Weights of a small multi-label audio tagger.
Training: soap at rate 0.0035, 2800 steps, batches of 64.
Rows from block 2 of a small multi-label audio tagger, named by matrix and row number. Each number is 128 + 24 x the weight over its row's rms, rounded and kept within 0 to 255. All counts start at 0. Numbers have three digits each. After the name is the row's rms in percent of the matrix's.
After each channel's rows are labels from the 100 clips, of 14976, where the channel reaches its highest value: "responds to" is what is common among them; "loudest band" is the band of the loudest frequency at the time of the peak. Only what is clearly more common there than usual is listed. The data: single notes of musical instruments (NSynth). In brackets: how many of the 100, against the usual share in percent.
# conv: width-3 conv (model.blocks.2.conv.weight, 240x240x3, each kernel summed), inputs 160-239

conv.104 108:108102128117140132131110126111147150133119165142135104145108123099092095109122126089122146179111145119106138145075142108126088119144131113120103147136135111152122120114154089122146093122108110148124139152153142112092118156157107184118144146
responds to: pitch class D# (50 vs 8.3); note: D#5 (46 vs 1.5); pitch class: G# (44 vs 8.2); note: G#4 (41 vs 1.5)
loudest band: 1000 to 2000 Hz (33 vs 12); 500 to 1000 Hz (32 vs 11.3)

conv.105 105:176113058129125153121118122122113137109148111132141094139173158160105130101117093132145135136126124098162128156118136134106168141132125069143125120110169110107126114115158149136140160130128159124134129113118108165136153125106122123103132177
responds to: acoustic (61 vs 32.5); octave 3 (55 vs 17); brass (25 vs 5.6); pitch class: F (25 vs 8.1)
loudest band: 250 to 500 Hz (42 vs 13.7)

conv.88 119:121176133112163130166154142137133121173103139109090133149170132142125097185120127174108129110169137108117150124127108119104112106132113089126145100151177123143082130101094143127101172108097152117121135140143132123192116138128125164099134133
responds to: pitch class E (87 vs 8.2); octave 4 (85 vs 17.2); note: E4 (81 vs 1.4)
loudest band: 250 to 500 Hz (80 vs 13.7)

conv.16 102:124110081114130131169144154111160133117129116142135115162096116136156122087106131076098120118142107130176122086121126077163155110123160153168134114093139181129167104101122140143135125148111137150157122096129125105110103128128117071123139142
responds to: pitch class A# (53 vs 8.7); octave 7 (43 vs 7.9); note: A#7 (38 vs 0.7); octave 6 (30 vs 11.7)
loudest band: 2000 to 4000 Hz (46 vs 8.3)

conv.8 104:105131133174144108110119138102114134152167133176113141060145133132153118126154111103119131136139123149095153097122159139148120138119139082090126142108136125142155132142175147088096123144111160123160132149118118122091140140132120189164116094
responds to: pitch class C (43 vs 9.1); octave 6 (38 vs 11.7); note: C6 (27 vs 1.2); pitch class F (26 vs 8.1)
loudest band: 2000 to 4000 Hz (34 vs 8.3)

conv.74 109:172116123154141107129119172115135102181109162115135139166153099146154123093129176122132114119124123125135166123124129113171174192120104092133121128123115117131138152133097110131146136130132094113163135133119087137092148111117112116123146129
responds to: octave 7 (61 vs 7.9); pitch class D# (46 vs 8.3); note: D#7 (41 vs 0.7)
loudest band: 2000 to 4000 Hz (57 vs 8.3)

conv.28 098:122114140125121106155143123116139091147149123141145104143164143134161101099113133167141121110089135125100124075113085073106114117159099139086117129151107149105119093130129132102147148140127104136142128108098159150143131105112168119136147095
responds to: pitch class D# (58 vs 8.3); octave 7 (47 vs 7.9); note: D#7 (42 vs 0.7)
loudest band: 2000 to 4000 Hz (51 vs 8.3)

conv.95 105:150147093110096117118142166149123127092098126117143127121080173134134118152095135134139115150120169134132098145127110148139138154145117152143137143131119111133119125117166097091146156114130122133103131166110132119139168173160122110132114152
responds to: octave 6 (55 vs 11.7); pitch class: A (30 vs 8.7); synth lead (26 vs 3)
loudest band: 1000 to 2000 Hz (45 vs 12)

conv.38 104:137125138118089071096122177131116124118110129115109124148118121148099136130099122136133129114116058128122133096133172170082173150091131134118117122130147111146129093176136122164083113187107117092118104139096090139061136119116109110154143143
responds to: pitch class F (84 vs 8.1); octave 4 (58 vs 17.2); note: F4 (52 vs 1.5); note: F5 (27 vs 1.4)
loudest band: 250 to 500 Hz (37 vs 13.7); 500 to 1000 Hz (29 vs 11.3)

conv.151 100:079124150099123153104110144100104149131137125125142164103160092134089130156125161088120150146134152092132119082112105141178151132134130136092133120119121092102113125146160149188095131126108127116139149122132112134131120105076151135127091120
responds to: octave 7 (51 vs 7.9); pitch class A (39 vs 8.7); note: A7 (26 vs 0.6); pitch class A# (25 vs 8.7)
loudest band: 2000 to 4000 Hz (47 vs 8.3)

conv.56 108:145127112158111110120097111117125130161153136141107147172169140117144118152114083124148099121135151135149171115127129086092134150137133132118124094087130127157113136086150094140135166129118147084163135078060179135134108096146092141127099088
responds to: pitch class E (76 vs 8.2); octave 6 (75 vs 11.7); note: E6 (56 vs 0.9)
loudest band: 1000 to 2000 Hz (65 vs 12)

conv.239 094:118151129103117106161089146077097112125087152134125095164091131112116123105163114149142128182110091122116120150169116113112118145126136171110180099134151128159108129140124136121096112170104143128133108091145121112104131106145104110102137144
responds to: octave 7 (48 vs 7.9); pitch class C# (35 vs 8.3)
loudest band: 2000 to 4000 Hz (55 vs 8.3)

conv.179 104:126099091154126157102130197124168123096128140111107127123099071147121106158117098159100156121109117155124140123088120172128112159156150119125120112133125110120074131184146159148154128100115154140095139180140132107113119123151139101168143149
responds to: octave 5 (64 vs 16.2); pitch class B (50 vs 8.6); note: B5 (43 vs 1.3)
loudest band: 1000 to 2000 Hz (45 vs 12); 2000 to 4000 Hz (29 vs 8.3)

conv.168 103:122140090116121122124129118117113128093158101136131118132125118065153133092139150145074084110148138110105147140126138067140135108121150112164151087145123112128110128091164114119138133131142132139123147139122127135146126165143145056151126139
responds to: synth lead (43 vs 3)
loudest band: 2000 to 4000 Hz (25 vs 8.3)

conv.4 102:156152093113125106121111143132128108110123154170112161135131125116168161091121127160163129121144146118133131157129116153150163157154143154143181168130151164111129159140100082155106122160188109125155113125142180112158120170126112117119093153
responds to: octave 7 (38 vs 7.9); mallet (32 vs 10.8)
loudest band: 2000 to 4000 Hz (40 vs 8.3)

conv.48 100:132096137126161117152123161109097091109141111130075159080134125160114141165143123096148116103119107115149117137141118128140110085136133155109131122108143161131140124093111130120110140086081142102156184111088124099137091110157160156088110124
responds to: synthetic (72 vs 31.1); bass (53 vs 21.8); octave 6 (51 vs 11.7); pitch class: A (27 vs 8.7)
loudest band: 1000 to 2000 Hz (41 vs 12)

conv.214 107:153144114108105091140120156133137118144170104124091179107122105148124140181118066118131113159113090148108124124125123120122142141110118114111121169167129119135125119155106112116147127155120117134107121124170157120153132125106119126132134147
responds to: pitch class F (82 vs 8.1); octave 4 (74 vs 17.2); note: F4 (74 vs 1.5); organ (37 vs 11.8)
loudest band: 250 to 500 Hz (75 vs 13.7)

conv.57 097:173133156119097119144155166163109160163120092147131144162200141127167105133145099133110104098142116134093117137128109124082095101123140111139169122123112112139099129162118099144144170118117122124126120095085116157099148195105164140104116097
responds to: bass (48 vs 21.8); octave 7 (42 vs 7.9); pitch class D# (27 vs 8.3)
loudest band: 2000 to 4000 Hz (48 vs 8.3)

conv.66 111:139129142118114171160132161113147114125123113137096088157131127143119099167160092121167182108090135109130146125100109151139134142117108130171138087150086111115197139170107144153123117085111099114107115146101121121185134139152125131186116161
responds to: pitch class F# (69 vs 7.7); octave 7 (33 vs 7.9); note: F#6 (31 vs 0.9); note: F#7 (29 vs 0.6)
loudest band: 2000 to 4000 Hz (36 vs 8.3)

conv.99 106:144202152122142117158149161126163132169177162130150158152141117158131162089126085151142154141133129114151161147158141153121109185134142121140114134139108173103155098121114108112145135103120133117115154169141116125169103159150121137091109125
responds to: octave 5 (71 vs 16.2); pitch class A (44 vs 8.7); note: A5 (43 vs 1.2); pitch class G# (26 vs 8.2)
loudest band: 500 to 1000 Hz (63 vs 11.3)

conv.236 104:144151152158162114123173154152142154110131119119176154132107121153105143095106068116121133155134117160115132116131163142101155133085141090158106113100066145114137124114137126147114137105112137121120098105120136138101159151150112133087119097
responds to: bass (49 vs 21.8); octave 7 (32 vs 7.9); instrument family: guitar (30 vs 13.1)
loudest band: 1000 to 2000 Hz (29 vs 12)

conv.67 100:134116149159165113114123180118084106166119100130116084112170130121084096129123096140109118115139102160167101144144109085117165107132182100146124124108180104135128111113081121109123164110103171136142123102119111147092108132113128106104121117
responds to: pitch class D# (52 vs 8.3); octave 7 (50 vs 7.9); note: D#7 (47 vs 0.7)
loudest band: 2000 to 4000 Hz (45 vs 8.3)

conv.217 106:131123100150094093172137092161123153152134142148138100117111105113125143114103146091104099151083124124171144117177123104118150145102122154163164152140131139123137166128137097119120144122130128143130097134110105157105122110133101114159131134
responds to: organ (43 vs 11.8); octave 4 (42 vs 17.2); pitch class F (28 vs 8.1)
loudest band: 250 to 500 Hz (40 vs 13.7)

conv.33 105:135155111171094120140110096099122127133167163132147130107170140106079117163105103100154077126103113117177112141163114094155109150179151115141157143129155152153124114124125136124107159150149101130130150130132168099085078137099122147159115082
responds to: octave 5 (40 vs 16.2); pitch class D (39 vs 8.4); note: D5 (29 vs 1.4)
loudest band: 1000 to 2000 Hz (34 vs 12)

conv.75 107:133119132087145141116117191121121180101102136131110123135094133132131123130141142115153144152129126135139138077120131178148108138087095131135119100136128123142170175137149128157106079113091143120136131104164138091098132145066101140137126121
responds to: pitch class A (74 vs 8.7); octave 4 (45 vs 17.2); note: A4 (37 vs 1.4); note: A3 (30 vs 1.6)
loudest band: 250 to 500 Hz (31 vs 13.7)

conv.158 100:153071148149131134158188123100165146118146066129118139103124069104153133127113183164128080096134115122113107154152092110093129110122101143117127113142133118124151131131136107160155108114159123103113127133129110116121107136135108095143140091
responds to: synthetic (63 vs 31.1); synth lead (50 vs 3)
loudest band: 2000 to 4000 Hz (32 vs 8.3)

conv.49 105:129139123134132153125170141131134118119133114141181153147128139167107107135100173149136163150135113119114097104117131105107135136107138106111169122140073119124103116139147107101124153082117101091164087119137111138097103132129168134140128139
responds to: octave 7 (63 vs 7.9); pitch class G (47 vs 7.8); note: G4 (29 vs 1.4); pitch class G# (26 vs 8.2)
loudest band: 2000 to 4000 Hz (63 vs 8.3)

conv.164 115:166128123094115141169124122137127148100119135146142121140093143107122097127153149109121124148126137137153158156143161134117156156113089162149114134112151170144144117133148131115126134138129127097122151046167129130114119122153162115154147172
responds to: octave 4 (79 vs 17.2); pitch class G (41 vs 7.8); note: G4 (36 vs 1.4); pitch class G# (28 vs 8.2)
loudest band: 250 to 500 Hz (62 vs 13.7)