Weights of a small multi-label audio tagger: arch crnn, 184686 training examples.
Rows from block 4, named by matrix and row number. Each number is 500 + 50 x the weight over its row's rms, rounded and kept within 0 to 999. All counts start at 0. Numbers have three digits each. After the name is the row's rms in percent of the matrix's.
# weight_ih_l0_reverse: LSTM input weights, backward direction (gates i, f, g, o stacked) (model.rnn.0.rnn.weight_ih_l0_reverse, 512x288), inputs 0-95
weight_ih_l0_reverse.365 086:478448618619515455558507469449513454424581449487521522472518559561555555526463490514394474518454474441478433557449510411448536513511535445583522508415522428531463560501423450463543621522568456466441505488477507498548615528517488458515458591460584604511483431506521506520429561477510516402
weight_ih_l0_reverse.366 099:517567576571528519432497493492445490490467535490572464430547496531518531378496439502561482600494593498518558572491465484449496424445531401592479605520480539529505537473539471550555484535512558517564518558552523524459616521436485520517453502497460572589501557499535514463568563491584492476
weight_ih_l0_reverse.367 095:556456475549532446466510537529463529527542512419537500398454479415515531454560519542475509508567552474438499396576513463541548506435483508457443481629600639552454481448423452502428514474545531535462495494518476579586549511523524502488530433601467443625538528477507518546519558467514523548
weight_ih_l0_reverse.368 095:537515548474537556500490520588407531512528500550485514527462548563478472535449471591452454581424469503459420479556579516507497495495468567536468478446497511473474592538501530444529548436442542458507409407548508475490604495572567536410501475584546517457499499567542583523527501451466485503
weight_ih_l0_reverse.369 097:498569604460507537450492518475619467488566470500486419491516451495483456501546489531483468434519494543538574564418480502558369488578502451510528562503447519520505511551534470435460444568585529480420499442534510504460447527450475539431533554509456449523488535474526433528503446531501497486
weight_ih_l0_reverse.370 101:487580533539491533511427519461527480486508441452549510476542600497485527455489556508506520470439472542506375457372500496510584508573452406477527424547496495609535558461489451439613555569516541453503511446485463384510572473479467497521504378461468493552502438516481503500565509528493470514
weight_ih_l0_reverse.371 079:531416539436502492525515452464475483490408520578566517473464417480512421424446428596418498522443490413585565448473537562534437496525461552605514431505431442521470422474532471463494563478515570428549505438532424610540461521499636409577521450464575473367486469426456470539490477503571398516
weight_ih_l0_reverse.372 090:577426546563578457577538543552537550514470498560553425598486506425514515375510447523484477471524511500428462406512463464379434431513450400531451520489448662482490460470481543490590613522525408484551502574393480553567547502491564415515427499468523497495558477514528518588427449442531574479
weight_ih_l0_reverse.373 094:539495549541549523446473530549453483468518461492490498531591494502451614546518468456483572521457481438563496445556544589480500448565533506533505493572428493593397554457413519454584542528564484539518548484566458533528536508508429486444570523494398501499477483554582542471531451511464538508
weight_ih_l0_reverse.374 097:557468567485439497579553490585519494484531435522439461533511557529453573443585474485523498511541500482539453582441591410499595422527447601515486626543471423449526447479551504475525540460378509511496535443540473525501501468450542502597515469574550509488502392534510560545506456473505494363
weight_ih_l0_reverse.375 086:552554482520544449502612493491460507437491548512518484521447525425411554467434497575474543501491552601518545500421354543477464605542523498493414581416552535522485480536563480438456529411434548539567435517525570444584459610507460564481452464521503554526549484523567547461498490502492482499
weight_ih_l0_reverse.376 099:522514504535535485479574507533479448463517453460517502453582479575531468605491535449510462515566476501493476487546541544407432444533562452517489473452477438472532533538463470553529533419423437507415573409464424542458608537435502539441545529470477593459610536494560456455527466457488527506
weight_ih_l0_reverse.377 087:534531469501461542541609499460468483528544526407598518537419523557336505448437591533515579447559450432445471575515501420575608528563537491440522531419520542463514463485410474519537481580574492507452482567476442518511472513541610481528548571507508543524581542469485518496468534536523411519
weight_ih_l0_reverse.378 095:524516491441575507391535421582465427571546472468499416480525580596455487554391487478379548551485507531531453502490441580471515570500519568481566504423481495492525480502554389487520587517398469587489462615525581514414477481503556508496495430586500483544473450492529505424585431500543549483
weight_ih_l0_reverse.379 092:553496443573479369506506487468426508426567457422524544445459497460454456414492587521487527546397481501478371566431548488415485539487515473450586542448468397455477458527517557510578446533575516543544482488470628497423425525479577470526532525506487546498469462466571486535418499540540585412
weight_ih_l0_reverse.380 089:509500453430537516586461504479510460512500579534569480500463514450495421467463514531537517453532520589448473529519470532478451550448486358434540469440506552406507478412499461472462526433538568512516498543496412511476568485451499555599591478411514560599464576470499535577530497517480419450
weight_ih_l0_reverse.381 088:416520542558478496440512463527561584571572477446497483588500518479536502437587491479481515414432520461531521438437430544497461501463397462487494361556504455455504555616635531448554499607478458475497544464547493515481486429505533486526612498540544576569568494477479534493589527550516429461
weight_ih_l0_reverse.382 096:479478513428460497397526563524557503459535514497531429557525553556491566522422590538522522450503468497604516542558510531450500405451439468532519504553556507480603472585439506520414461529503504496528442453476525538466598504398606485428519528475517613556501514546547469437603533543498482444
weight_ih_l0_reverse.383 094:468545502517509499533593516489423454442530476523535474522468528490419577608494540454456525516526449525478524519432521428527493413488532580491339500497584518500494528540568468430514413576477415598383424442637469468527423588535462522476440471461530453445408542595533563456519533546571471546
weight_ih_l0_reverse.384 102:431508410487540540406537476522445476468443523460424440458508471504521476559396564537468465554576476440521463476540425529658582528479462477477410554621488390545511501525582480486483477493470628554503505484444430425486412482472490535468556482568562344507411537522505519535573546393495521527
weight_ih_l0_reverse.385 092:527483493428444568504474530629441471566562568509488446443565521452536511404515533525553500485476524627490525562486483555481414535523482436423447493495567471616485527499480575520403504507556532508492499522533591487476489554494508618497483505508446473510540457554533513437570465493512447493
weight_ih_l0_reverse.386 089:472450512507472550487412496508566548515515440548434563552497470475430480511498541482423420562493487508429491534491509477406537501471463493425522537496455509514527511472540484495617487594506507465551566572530530498517479501470471634419538475498453520436570479521519583470567416501458499449
weight_ih_l0_reverse.387 097:551471492455513393442432538546499406500501511445464446474469500556481478559483469361485471462560494387456440475566526568467475509517525457494539508559505473478590548460589534583474495556565516509509562514573508533534450475597559443402468493504511511440548534559414457545466464500578530545
weight_ih_l0_reverse.388 096:488513545419500452386534440531497484507460504492484549409436510524437423445565513440491429482546475444572516418478503460549530428488514586539501507455473497471548506469410550484451520530530424516455529606567519469525510558460517538533491513568558573516373530429495474527510449441448530521
weight_ih_l0_reverse.389 109:418493483428477480427556437513466524561506507455441486403485457549413443551470483610525371536471477421502443493486523517541566485532469532401581601508426465474605479511478539464504512527585529508438484487437538521518386535440523495574497512496484525452518551392468493564421495403520622535
weight_ih_l0_reverse.390 100:455474474457561533503491556568478453563476541487475500577489415576490538554458558512414452457504448584531549486507517535498442443602542489422521444388533519581478522394500456459415499521538441571472528523626559433561527478506461527494437474569421448421524487563563489457520549539468469519
weight_ih_l0_reverse.391 101:484351500408561508447577577491468532493463519460408489513501487444483538479429516516431490500430410368546465552421403537469546523462604458408436490479524467512518674564461460542391601550588489461450470441484516414443514449426449484514461585439610520419471554537577459557544555577469526497
weight_ih_l0_reverse.392 093:529462419548475442434609597570574575427508487545412499540451464521453501470435518430452646461501475498558530534435417435509520497536528594530580562451422444497448461420497504491425402657510574506509519535450509518423433529525547428475490457466560454440502483471493484446527568527498585540
weight_ih_l0_reverse.393 097:608476474462491436457573485589445450429476556580551493485551457424516434464542550454462502483560457458552523513482433502520460404554519432521531549393582473505419529563551591534507464601509516479511455464492574501546460607493506441407497532542487494447495550572471434569393542425567493506
weight_ih_l0_reverse.394 091:449504487483530479564514500454429566463475479469423466485484449520385437486422527492448453525429421569487526529485569510470564556530466474490460530484576463447560479541532473563430502479512553514530459521564579538523451577550405430458546545365459509542517504459574541519498489526494568500