{
  "model": "multi-label audio tagger",
  "dataset": "single notes of musical instruments (NSynth)",
  "train_examples": 184686,
  "gain_aug_db": 6,
  "n_mels": 80,
  "hop_length": 160,
  "input": "log_mel",
  "spec_augment": false,
  "win_length": 400,
  "arch": "crnn",
  "norm": "batchnorm",
  "hidden_act": "relu",
  "channel_attention": "se",
  "depths": [1, 2, 1],
  "kernel_size": 3,
  "stem": "single",
  "widths": [192, 240, 288],
  "rnn_width": 128,
  "rnn": "lstm",
  "bidirectional": true,
  "rnn_residual": false,
  "rnn_layers": 6,
  "num_labels": 36,
  "optimizer": "soap",
  "beta2": 0.95,
  "learning_rate": 0.0035,
  "beta1": 0.95,
  "shampoo_beta": 0.95,
  "eps": 1e-08,
  "precondition_frequency": 16,
  "max_precond_dim": 1024,
  "merge_dims": true,
  "one_sided": false,
  "adamw_lr_other_params": 0.00075,
  "max_grad_norm": 1.0,
  "adaptive_grad_clip": 0.1,
  "max_steps": 2800,
  "batch_size": 64,
  "epochs": 1.0,
  "lr_schedule": "cosine",
  "final_lr_fraction": 0.05,
  "warmup_steps": 80,
  "weight_decay": 0.4,
  "adamw_weight_decay_other_params": 0
}
Rows from block 3 of a small multi-label audio tagger, named by matrix and row number. Each number is 128 + 32 x the weight over its row's rms, rounded and kept within 0 to 255. All counts start at 0. Numbers have three digits each. After the name is the row's rms in percent of the matrix's.
After each channel's rows are labels from the 100 clips, of 14976, where the channel reaches its highest value: "loudest band" is the band of the loudest frequency at the time of the peak; "top examples" is what is common among them. Only what is clearly more common there than usual is listed. The data: single notes of musical instruments (NSynth).
# conv: width-3 conv, stride 2 (model.blocks.3.conv.weight, 288x240x3, each kernel summed), inputs 80-159

conv.108 105:087076136115135088150130133102184118090096072099062064116191136108112106191088126154101214167101105119090112106175116107155118169138139108116174109114141143133107055061165154094129166094112166126123127140131155076166172099132146088188195157
loudest band: 250 to 500 Hz
top examples: octave 4; pitch class G#; note: G#4

conv.65 106:239128089168082075157114119149183154138119163128152188118180097095111123112226131083151126082097156156146116139137183113126109149181157205164152111144104095107158137148109179155143139081141107122135104184139119149115137149075145109132118137
loudest band: 2000 to 4000 Hz; 1000 to 2000 Hz
top examples: octave 7; octave 6; pitch class F#; note: G#7

conv.45 097:145138153139105168084163174123105110130154110129156157078130131092155055078077096101097125119158132121088118139090097177179157113142120110141126159104125126086070116169069181141187139108134107141108113130200089164115094138064139143104155090
loudest band: 4000 to 8000 Hz
top examples: synthetic; synth lead

conv.138 106:117102097107128133087129122135132106112143169150138100166095138130131135149102168152141189112099121111070114129151101120116035098116132143101189077103103153122141171114135081117179173122120152150208140110143124148156131115107147129057154167
loudest band: 250 to 500 Hz
top examples: octave 4; pitch class D#; note: D#4

conv.47 093:123126095102162145142133170165113130071124077158144157097114140090093120165211162093111112109178109094168099117115101064133206149139128147120114127177139139153132110104123098190132108147137097173175135087120108104153109158076093122199150105
loudest band: 250 to 500 Hz
top examples: octave 4; pitch class D#; note: D#4; instrument family: bass

conv.279 097:164110115137099116078095110088126129144097121146158129118122072124160169139181139144141087135132125124149230189158090090086164164104082155162097185134136112176132113175143105144137088123135108118118122184150155115116123144090110128166100128
loudest band: 4000 to 8000 Hz
top examples: synthetic; synth lead

conv.202 107:092138139141123074134142087109138081201145118092128140087085125101103128158124077145173138104079154112158098125156117120185062149154109093076107153127104116183119152175141159144130127132125087180081134103124159144109150147178130116127125139
loudest band: 2000 to 4000 Hz
top examples: synthetic; bass

conv.164 105:114115127096151160093157127133163073089129125167068141104129188130113094220104117099135122131090141066127147213062127120121118078069134169100171114134146111151123123129134157099143110206093136138131137136110113102129182113137154114175102171
loudest band: 250 to 500 Hz; 1000 to 2000 Hz
top examples: pitch class D#; octave 4; note: D#4; note: D#5

conv.91 112:174174125119164117170124171120123096156136117135074097133109093111108087140121081095181103134150129089112087138110136167078092108152155121169086089177141188152147074118122131175138096152124120138088193144116106130168094130134205046176107144
loudest band: 500 to 1000 Hz
top examples: pitch class F#; octave 5; note: F#5

conv.237 103:105116118125116115100152151150151109097114148151172145120141114111160115142087123157172154121104102110055085170120110154082146167110157070069142106100174161115133130150130149135056087143136097206149183102071120131183105077120099086141176102
loudest band: 1000 to 2000 Hz
top examples: pitch class A; pitch class E; note: E6; note: A5

conv.236 104:118153133129135156158197126144133120133171150111172143144094108122036150115099108132164156157130144122141134095139113134165075149090138121111164133097149125177093153162151125096106108111120099112126072062186228102087134165120187136100199118
loudest band: 4000 to 8000 Hz
top examples: source: synthetic; synth lead; octave 0

conv.78 096:086131148150206156093110115143097122072100116104115158115081160123150140207166140158167123088155105101150092120180127192095140133161153165097082086219091175129165153094110073063113139119188123101097168173097134160092099090127181099151148132
loudest band: 1000 to 2000 Hz; 2000 to 4000 Hz
top examples: pitch class B; octave 5; note: B5

conv.13 110:147098144150113125101162170102147068127122154145107146129195077102105148127124155140147128119195101113100090163066114106114141207122154099138194114140172123068111128099125148083151125096097138137130093135082107133168125186142092158143158099
loudest band: 500 to 1000 Hz
top examples: octave 5; pitch class G#; note: G#5; pitch class: A

conv.254 112:146102056115138107155072150133093127154153153145079140109109144138134092131102160204142102114090149155115136081094166097154144143086128127104210095123118164108106169117129125114143162162136131151129059163140120054140146132106111108140104140
loudest band: 250 to 500 Hz
top examples: octave 4; pitch class E; organ