From a checkpoint of a small multi-label audio tagger.
Training: soap at rate 0.0035, 2800 steps.
Rows from block 2 of a small multi-label audio tagger, named by matrix and row number. Each number is 128 + 32 x the weight over its row's rms, rounded and kept within 0 to 255. All counts start at 0. Numbers have three digits each. After the name is the row's rms in percent of the matrix's.
After each channel's rows are labels from the 100 clips, of 14976, where the channel reaches its highest value: "top examples" is what is common among them; "loudest band" is the band of the loudest frequency at the time of the peak. Only what is clearly more common there than usual is listed. The data: single notes of musical instruments (NSynth).
# conv: width-3 conv (model.blocks.2.conv.weight, 240x240x3, each kernel summed), inputs 0-79

conv.82 102:113089106115246044103125175128170130121174156182075150091145097156137192137150148133141118125131140114124124122157116115061113104120158188133090129164080133095154136102131104075161067162109118170171104091138121155095084101130126153155132111
top examples: pitch class G#; octave 6
loudest band: 1000 to 2000 Hz

conv.72 103:145155149156092165154137169145105088160100125121075124145090152084139177081233144141137167082099155100123132084118129119208148142086166196119146117148113164085106066177133040085148130111119101143197110193167068144130132162151143162099142142
top examples: synthetic; synth lead
loudest band: 500 to 1000 Hz

conv.56 108:098156094113177150147085096084155132136161152144111121118158139098157162106158095074131142101126104142131119142181153129145147134127173083105063127141146118056081151119131119121122107110027117095064133150128098095080174187144136112120121096
top examples: pitch class E; octave 6; note: E6
loudest band: 1000 to 2000 Hz

conv.98 105:116188096125163114112123115128166154111165122133143174104150119165182127176149157147108145134101087150123151078170156085105095120144093139123111115171139113068108099124153157107120131112082131144111170140129135105102152139113127071140193120
top examples: pitch class E; octave 6; note: E6; pitch class G#
loudest band: 1000 to 2000 Hz

conv.32 092:120109166101131102183092131166168124119086136110121150117096145126171167120093219104114137113145134063184132120111159114115109143161174155092172085188141152183129086137122113125134084121101194111110089163143189152140152115150151137129129114
top examples: pitch class G
loudest band: 250 to 500 Hz

conv.95 105:108142116110201137137224116144118120107138069118131162206089167206058155087159104140183170091190142085152151068130137112159179139143128150121142129110061114090169082146118112107102082106112134108082097123090152130127071090069095117103163153
top examples: octave 6; pitch class: A; synth lead
loudest band: 1000 to 2000 Hz

conv.193 110:137140159093116097121148168136123105122191096096097171190153201113113118106136136108189112097125124126206092128106130118103113128065093130114088095151104106104057135154112149112195115116114059150153134125115086153063126170130135186141135128
top examples: octave 4; pitch class A#; note: A#4
loudest band: 250 to 500 Hz

conv.2 095:141152177177117112139107144093056099107080119135113227123171160086133137101118130111154161085120124113082113114127087138128093115177138166177119097168141117058175105112104124076132110168168088182133127200134103153158106118068126123214096152
top examples: octave 3
loudest band: 500 to 1000 Hz

conv.131 093:171105194156197098191151127082106149153119169078126152106177176179093138104097136163189188146135198126088070159123145110076112106080094169116133091106096129146136124135115139139132092180098162114122089101135053128110151125098095112126146092
top examples: mallet; octave 4
loudest band: 250 to 500 Hz

conv.17 109:088106136164150147140119122056126128097088152135152130112145104127068122100077141113212138108129093130101132079099162194122158146112131053102133116157112115082178097092119093145070096108138079120129141124128165122171140161096104209109207167
top examples: octave 6; pitch class F; note: F6
loudest band: 1000 to 2000 Hz

conv.227 100:107186170172155148196167189158103125092172136123150156071155147074153134154165060122126161076114111113169153170118161122130132103139184153163145160104185069166112110156101125133201174133102092158177131146128126131120161159116141183143133221
top examples: pitch class A#; octave 4; note: A#4; guitar
loudest band: 250 to 500 Hz

conv.61 105:163125127143149167129094132095123117127149140177143138097141131188100183120136162077162203156079075133157130103106114103110137123124132129104164085123101044128131182158160097075137153089106099144146121184137114105103172172098085139151128217
top examples: pitch class G#; octave 6; note: G#6; octave 4
loudest band: 1000 to 2000 Hz; 250 to 500 Hz

conv.204 102:148121115213058142193074099075155066134102114135091168102124112099173152187097130169078149172145144121116085085144089127143098142146169132198088157107142141129105144106098174141095149111116133198067122118095153149112094126125108099165111096
top examples: pitch class D; octave 6; note: D6; note: D5
loudest band: 1000 to 2000 Hz

conv.229 105:188126117117077120137125168145113096157119090090100131155109122151088188139161099129074081085091166169113127088086140101169143184093109087156170103110114128128090125157151088101106120130111066140110070114101137126124225108201066104133161164
top examples: synthetic; synth lead
loudest band: 1000 to 2000 Hz

conv.22 109:135157059144148147195141099126103159111095084111124124112126144150054141087121124115143095099100175118097137188137096102113160120160076093105116092108122070134061126151169228159090142135187163172105105069075138108124076129149093120095149121
top examples: pitch class A; octave 4; note: A4
loudest band: 250 to 500 Hz

conv.105 105:131205143146115114164089124167161123108146078172176101130113087166176116146091125107140107098118126111156124201178065146185118080224076108149087120104170116146164084092107070089109083112161133175155115132098145110160097142160153162145136112
top examples: acoustic; octave 3; brass; pitch class: F
loudest band: 250 to 500 Hz

conv.147 100:089108171175122073138170137219107139092166107134123151128148109097128133157128134113163151117181109173133106159146131159072098163165150129111131118134104169162116097092186120131137179133099127126141131082074067149164110110094118121169135087
top examples: electronic; organ; octave 1
loudest band: 250 to 500 Hz

conv.27 098:125124094074162113119130123114148116144146096163199116131162137160105117128122152080208160111120091126117092148133146102133150189091127102091179108133092152129176096126111124073128108162136098086086099106160171125130099159114084146168126141
top examples: pitch class E; octave 3; note: E3
loudest band: 250 to 500 Hz

conv.31 106:172112155132106133091153152166146074136152141154128133143186140167173077139101123152102166148171117191189069129132166104115095084119203161153114128120175161085083135116152085128162137186169135134082157190107142169093127124112136073170145072
top examples: octave 5
loudest band: 1000 to 2000 Hz

conv.189 107:111109134143101129085125094099154112098101079113190123080164102122173131130135088109122155142134061173188095075134091081159109128069094118166130155119111124145118155154181070211112118064142153178150148151121166108075135109180134133134095113
top examples: pitch class D#; octave 4; note: D#4; note: G#7
loudest band: 250 to 500 Hz; 2000 to 4000 Hz

conv.33 105:169159125140178184117114087120153163124137141167129121124133141167137119064117110184182127081105078139124181127077161158107129111106129135146144137083134107043183187123162110132177120146157140122162179163129147096118104164192148132191147108
top examples: octave 5; pitch class D; note: D5
loudest band: 1000 to 2000 Hz

conv.88 119:098121174138084140118111095183180126092162102116072119147172083155086056104165128130146186117117082189157134143131125113155132149108080139127148132108148063068151137144155183167141094135124133114130169056129123221107137097120128139167131117
top examples: pitch class E; octave 4; note: E4
loudest band: 250 to 500 Hz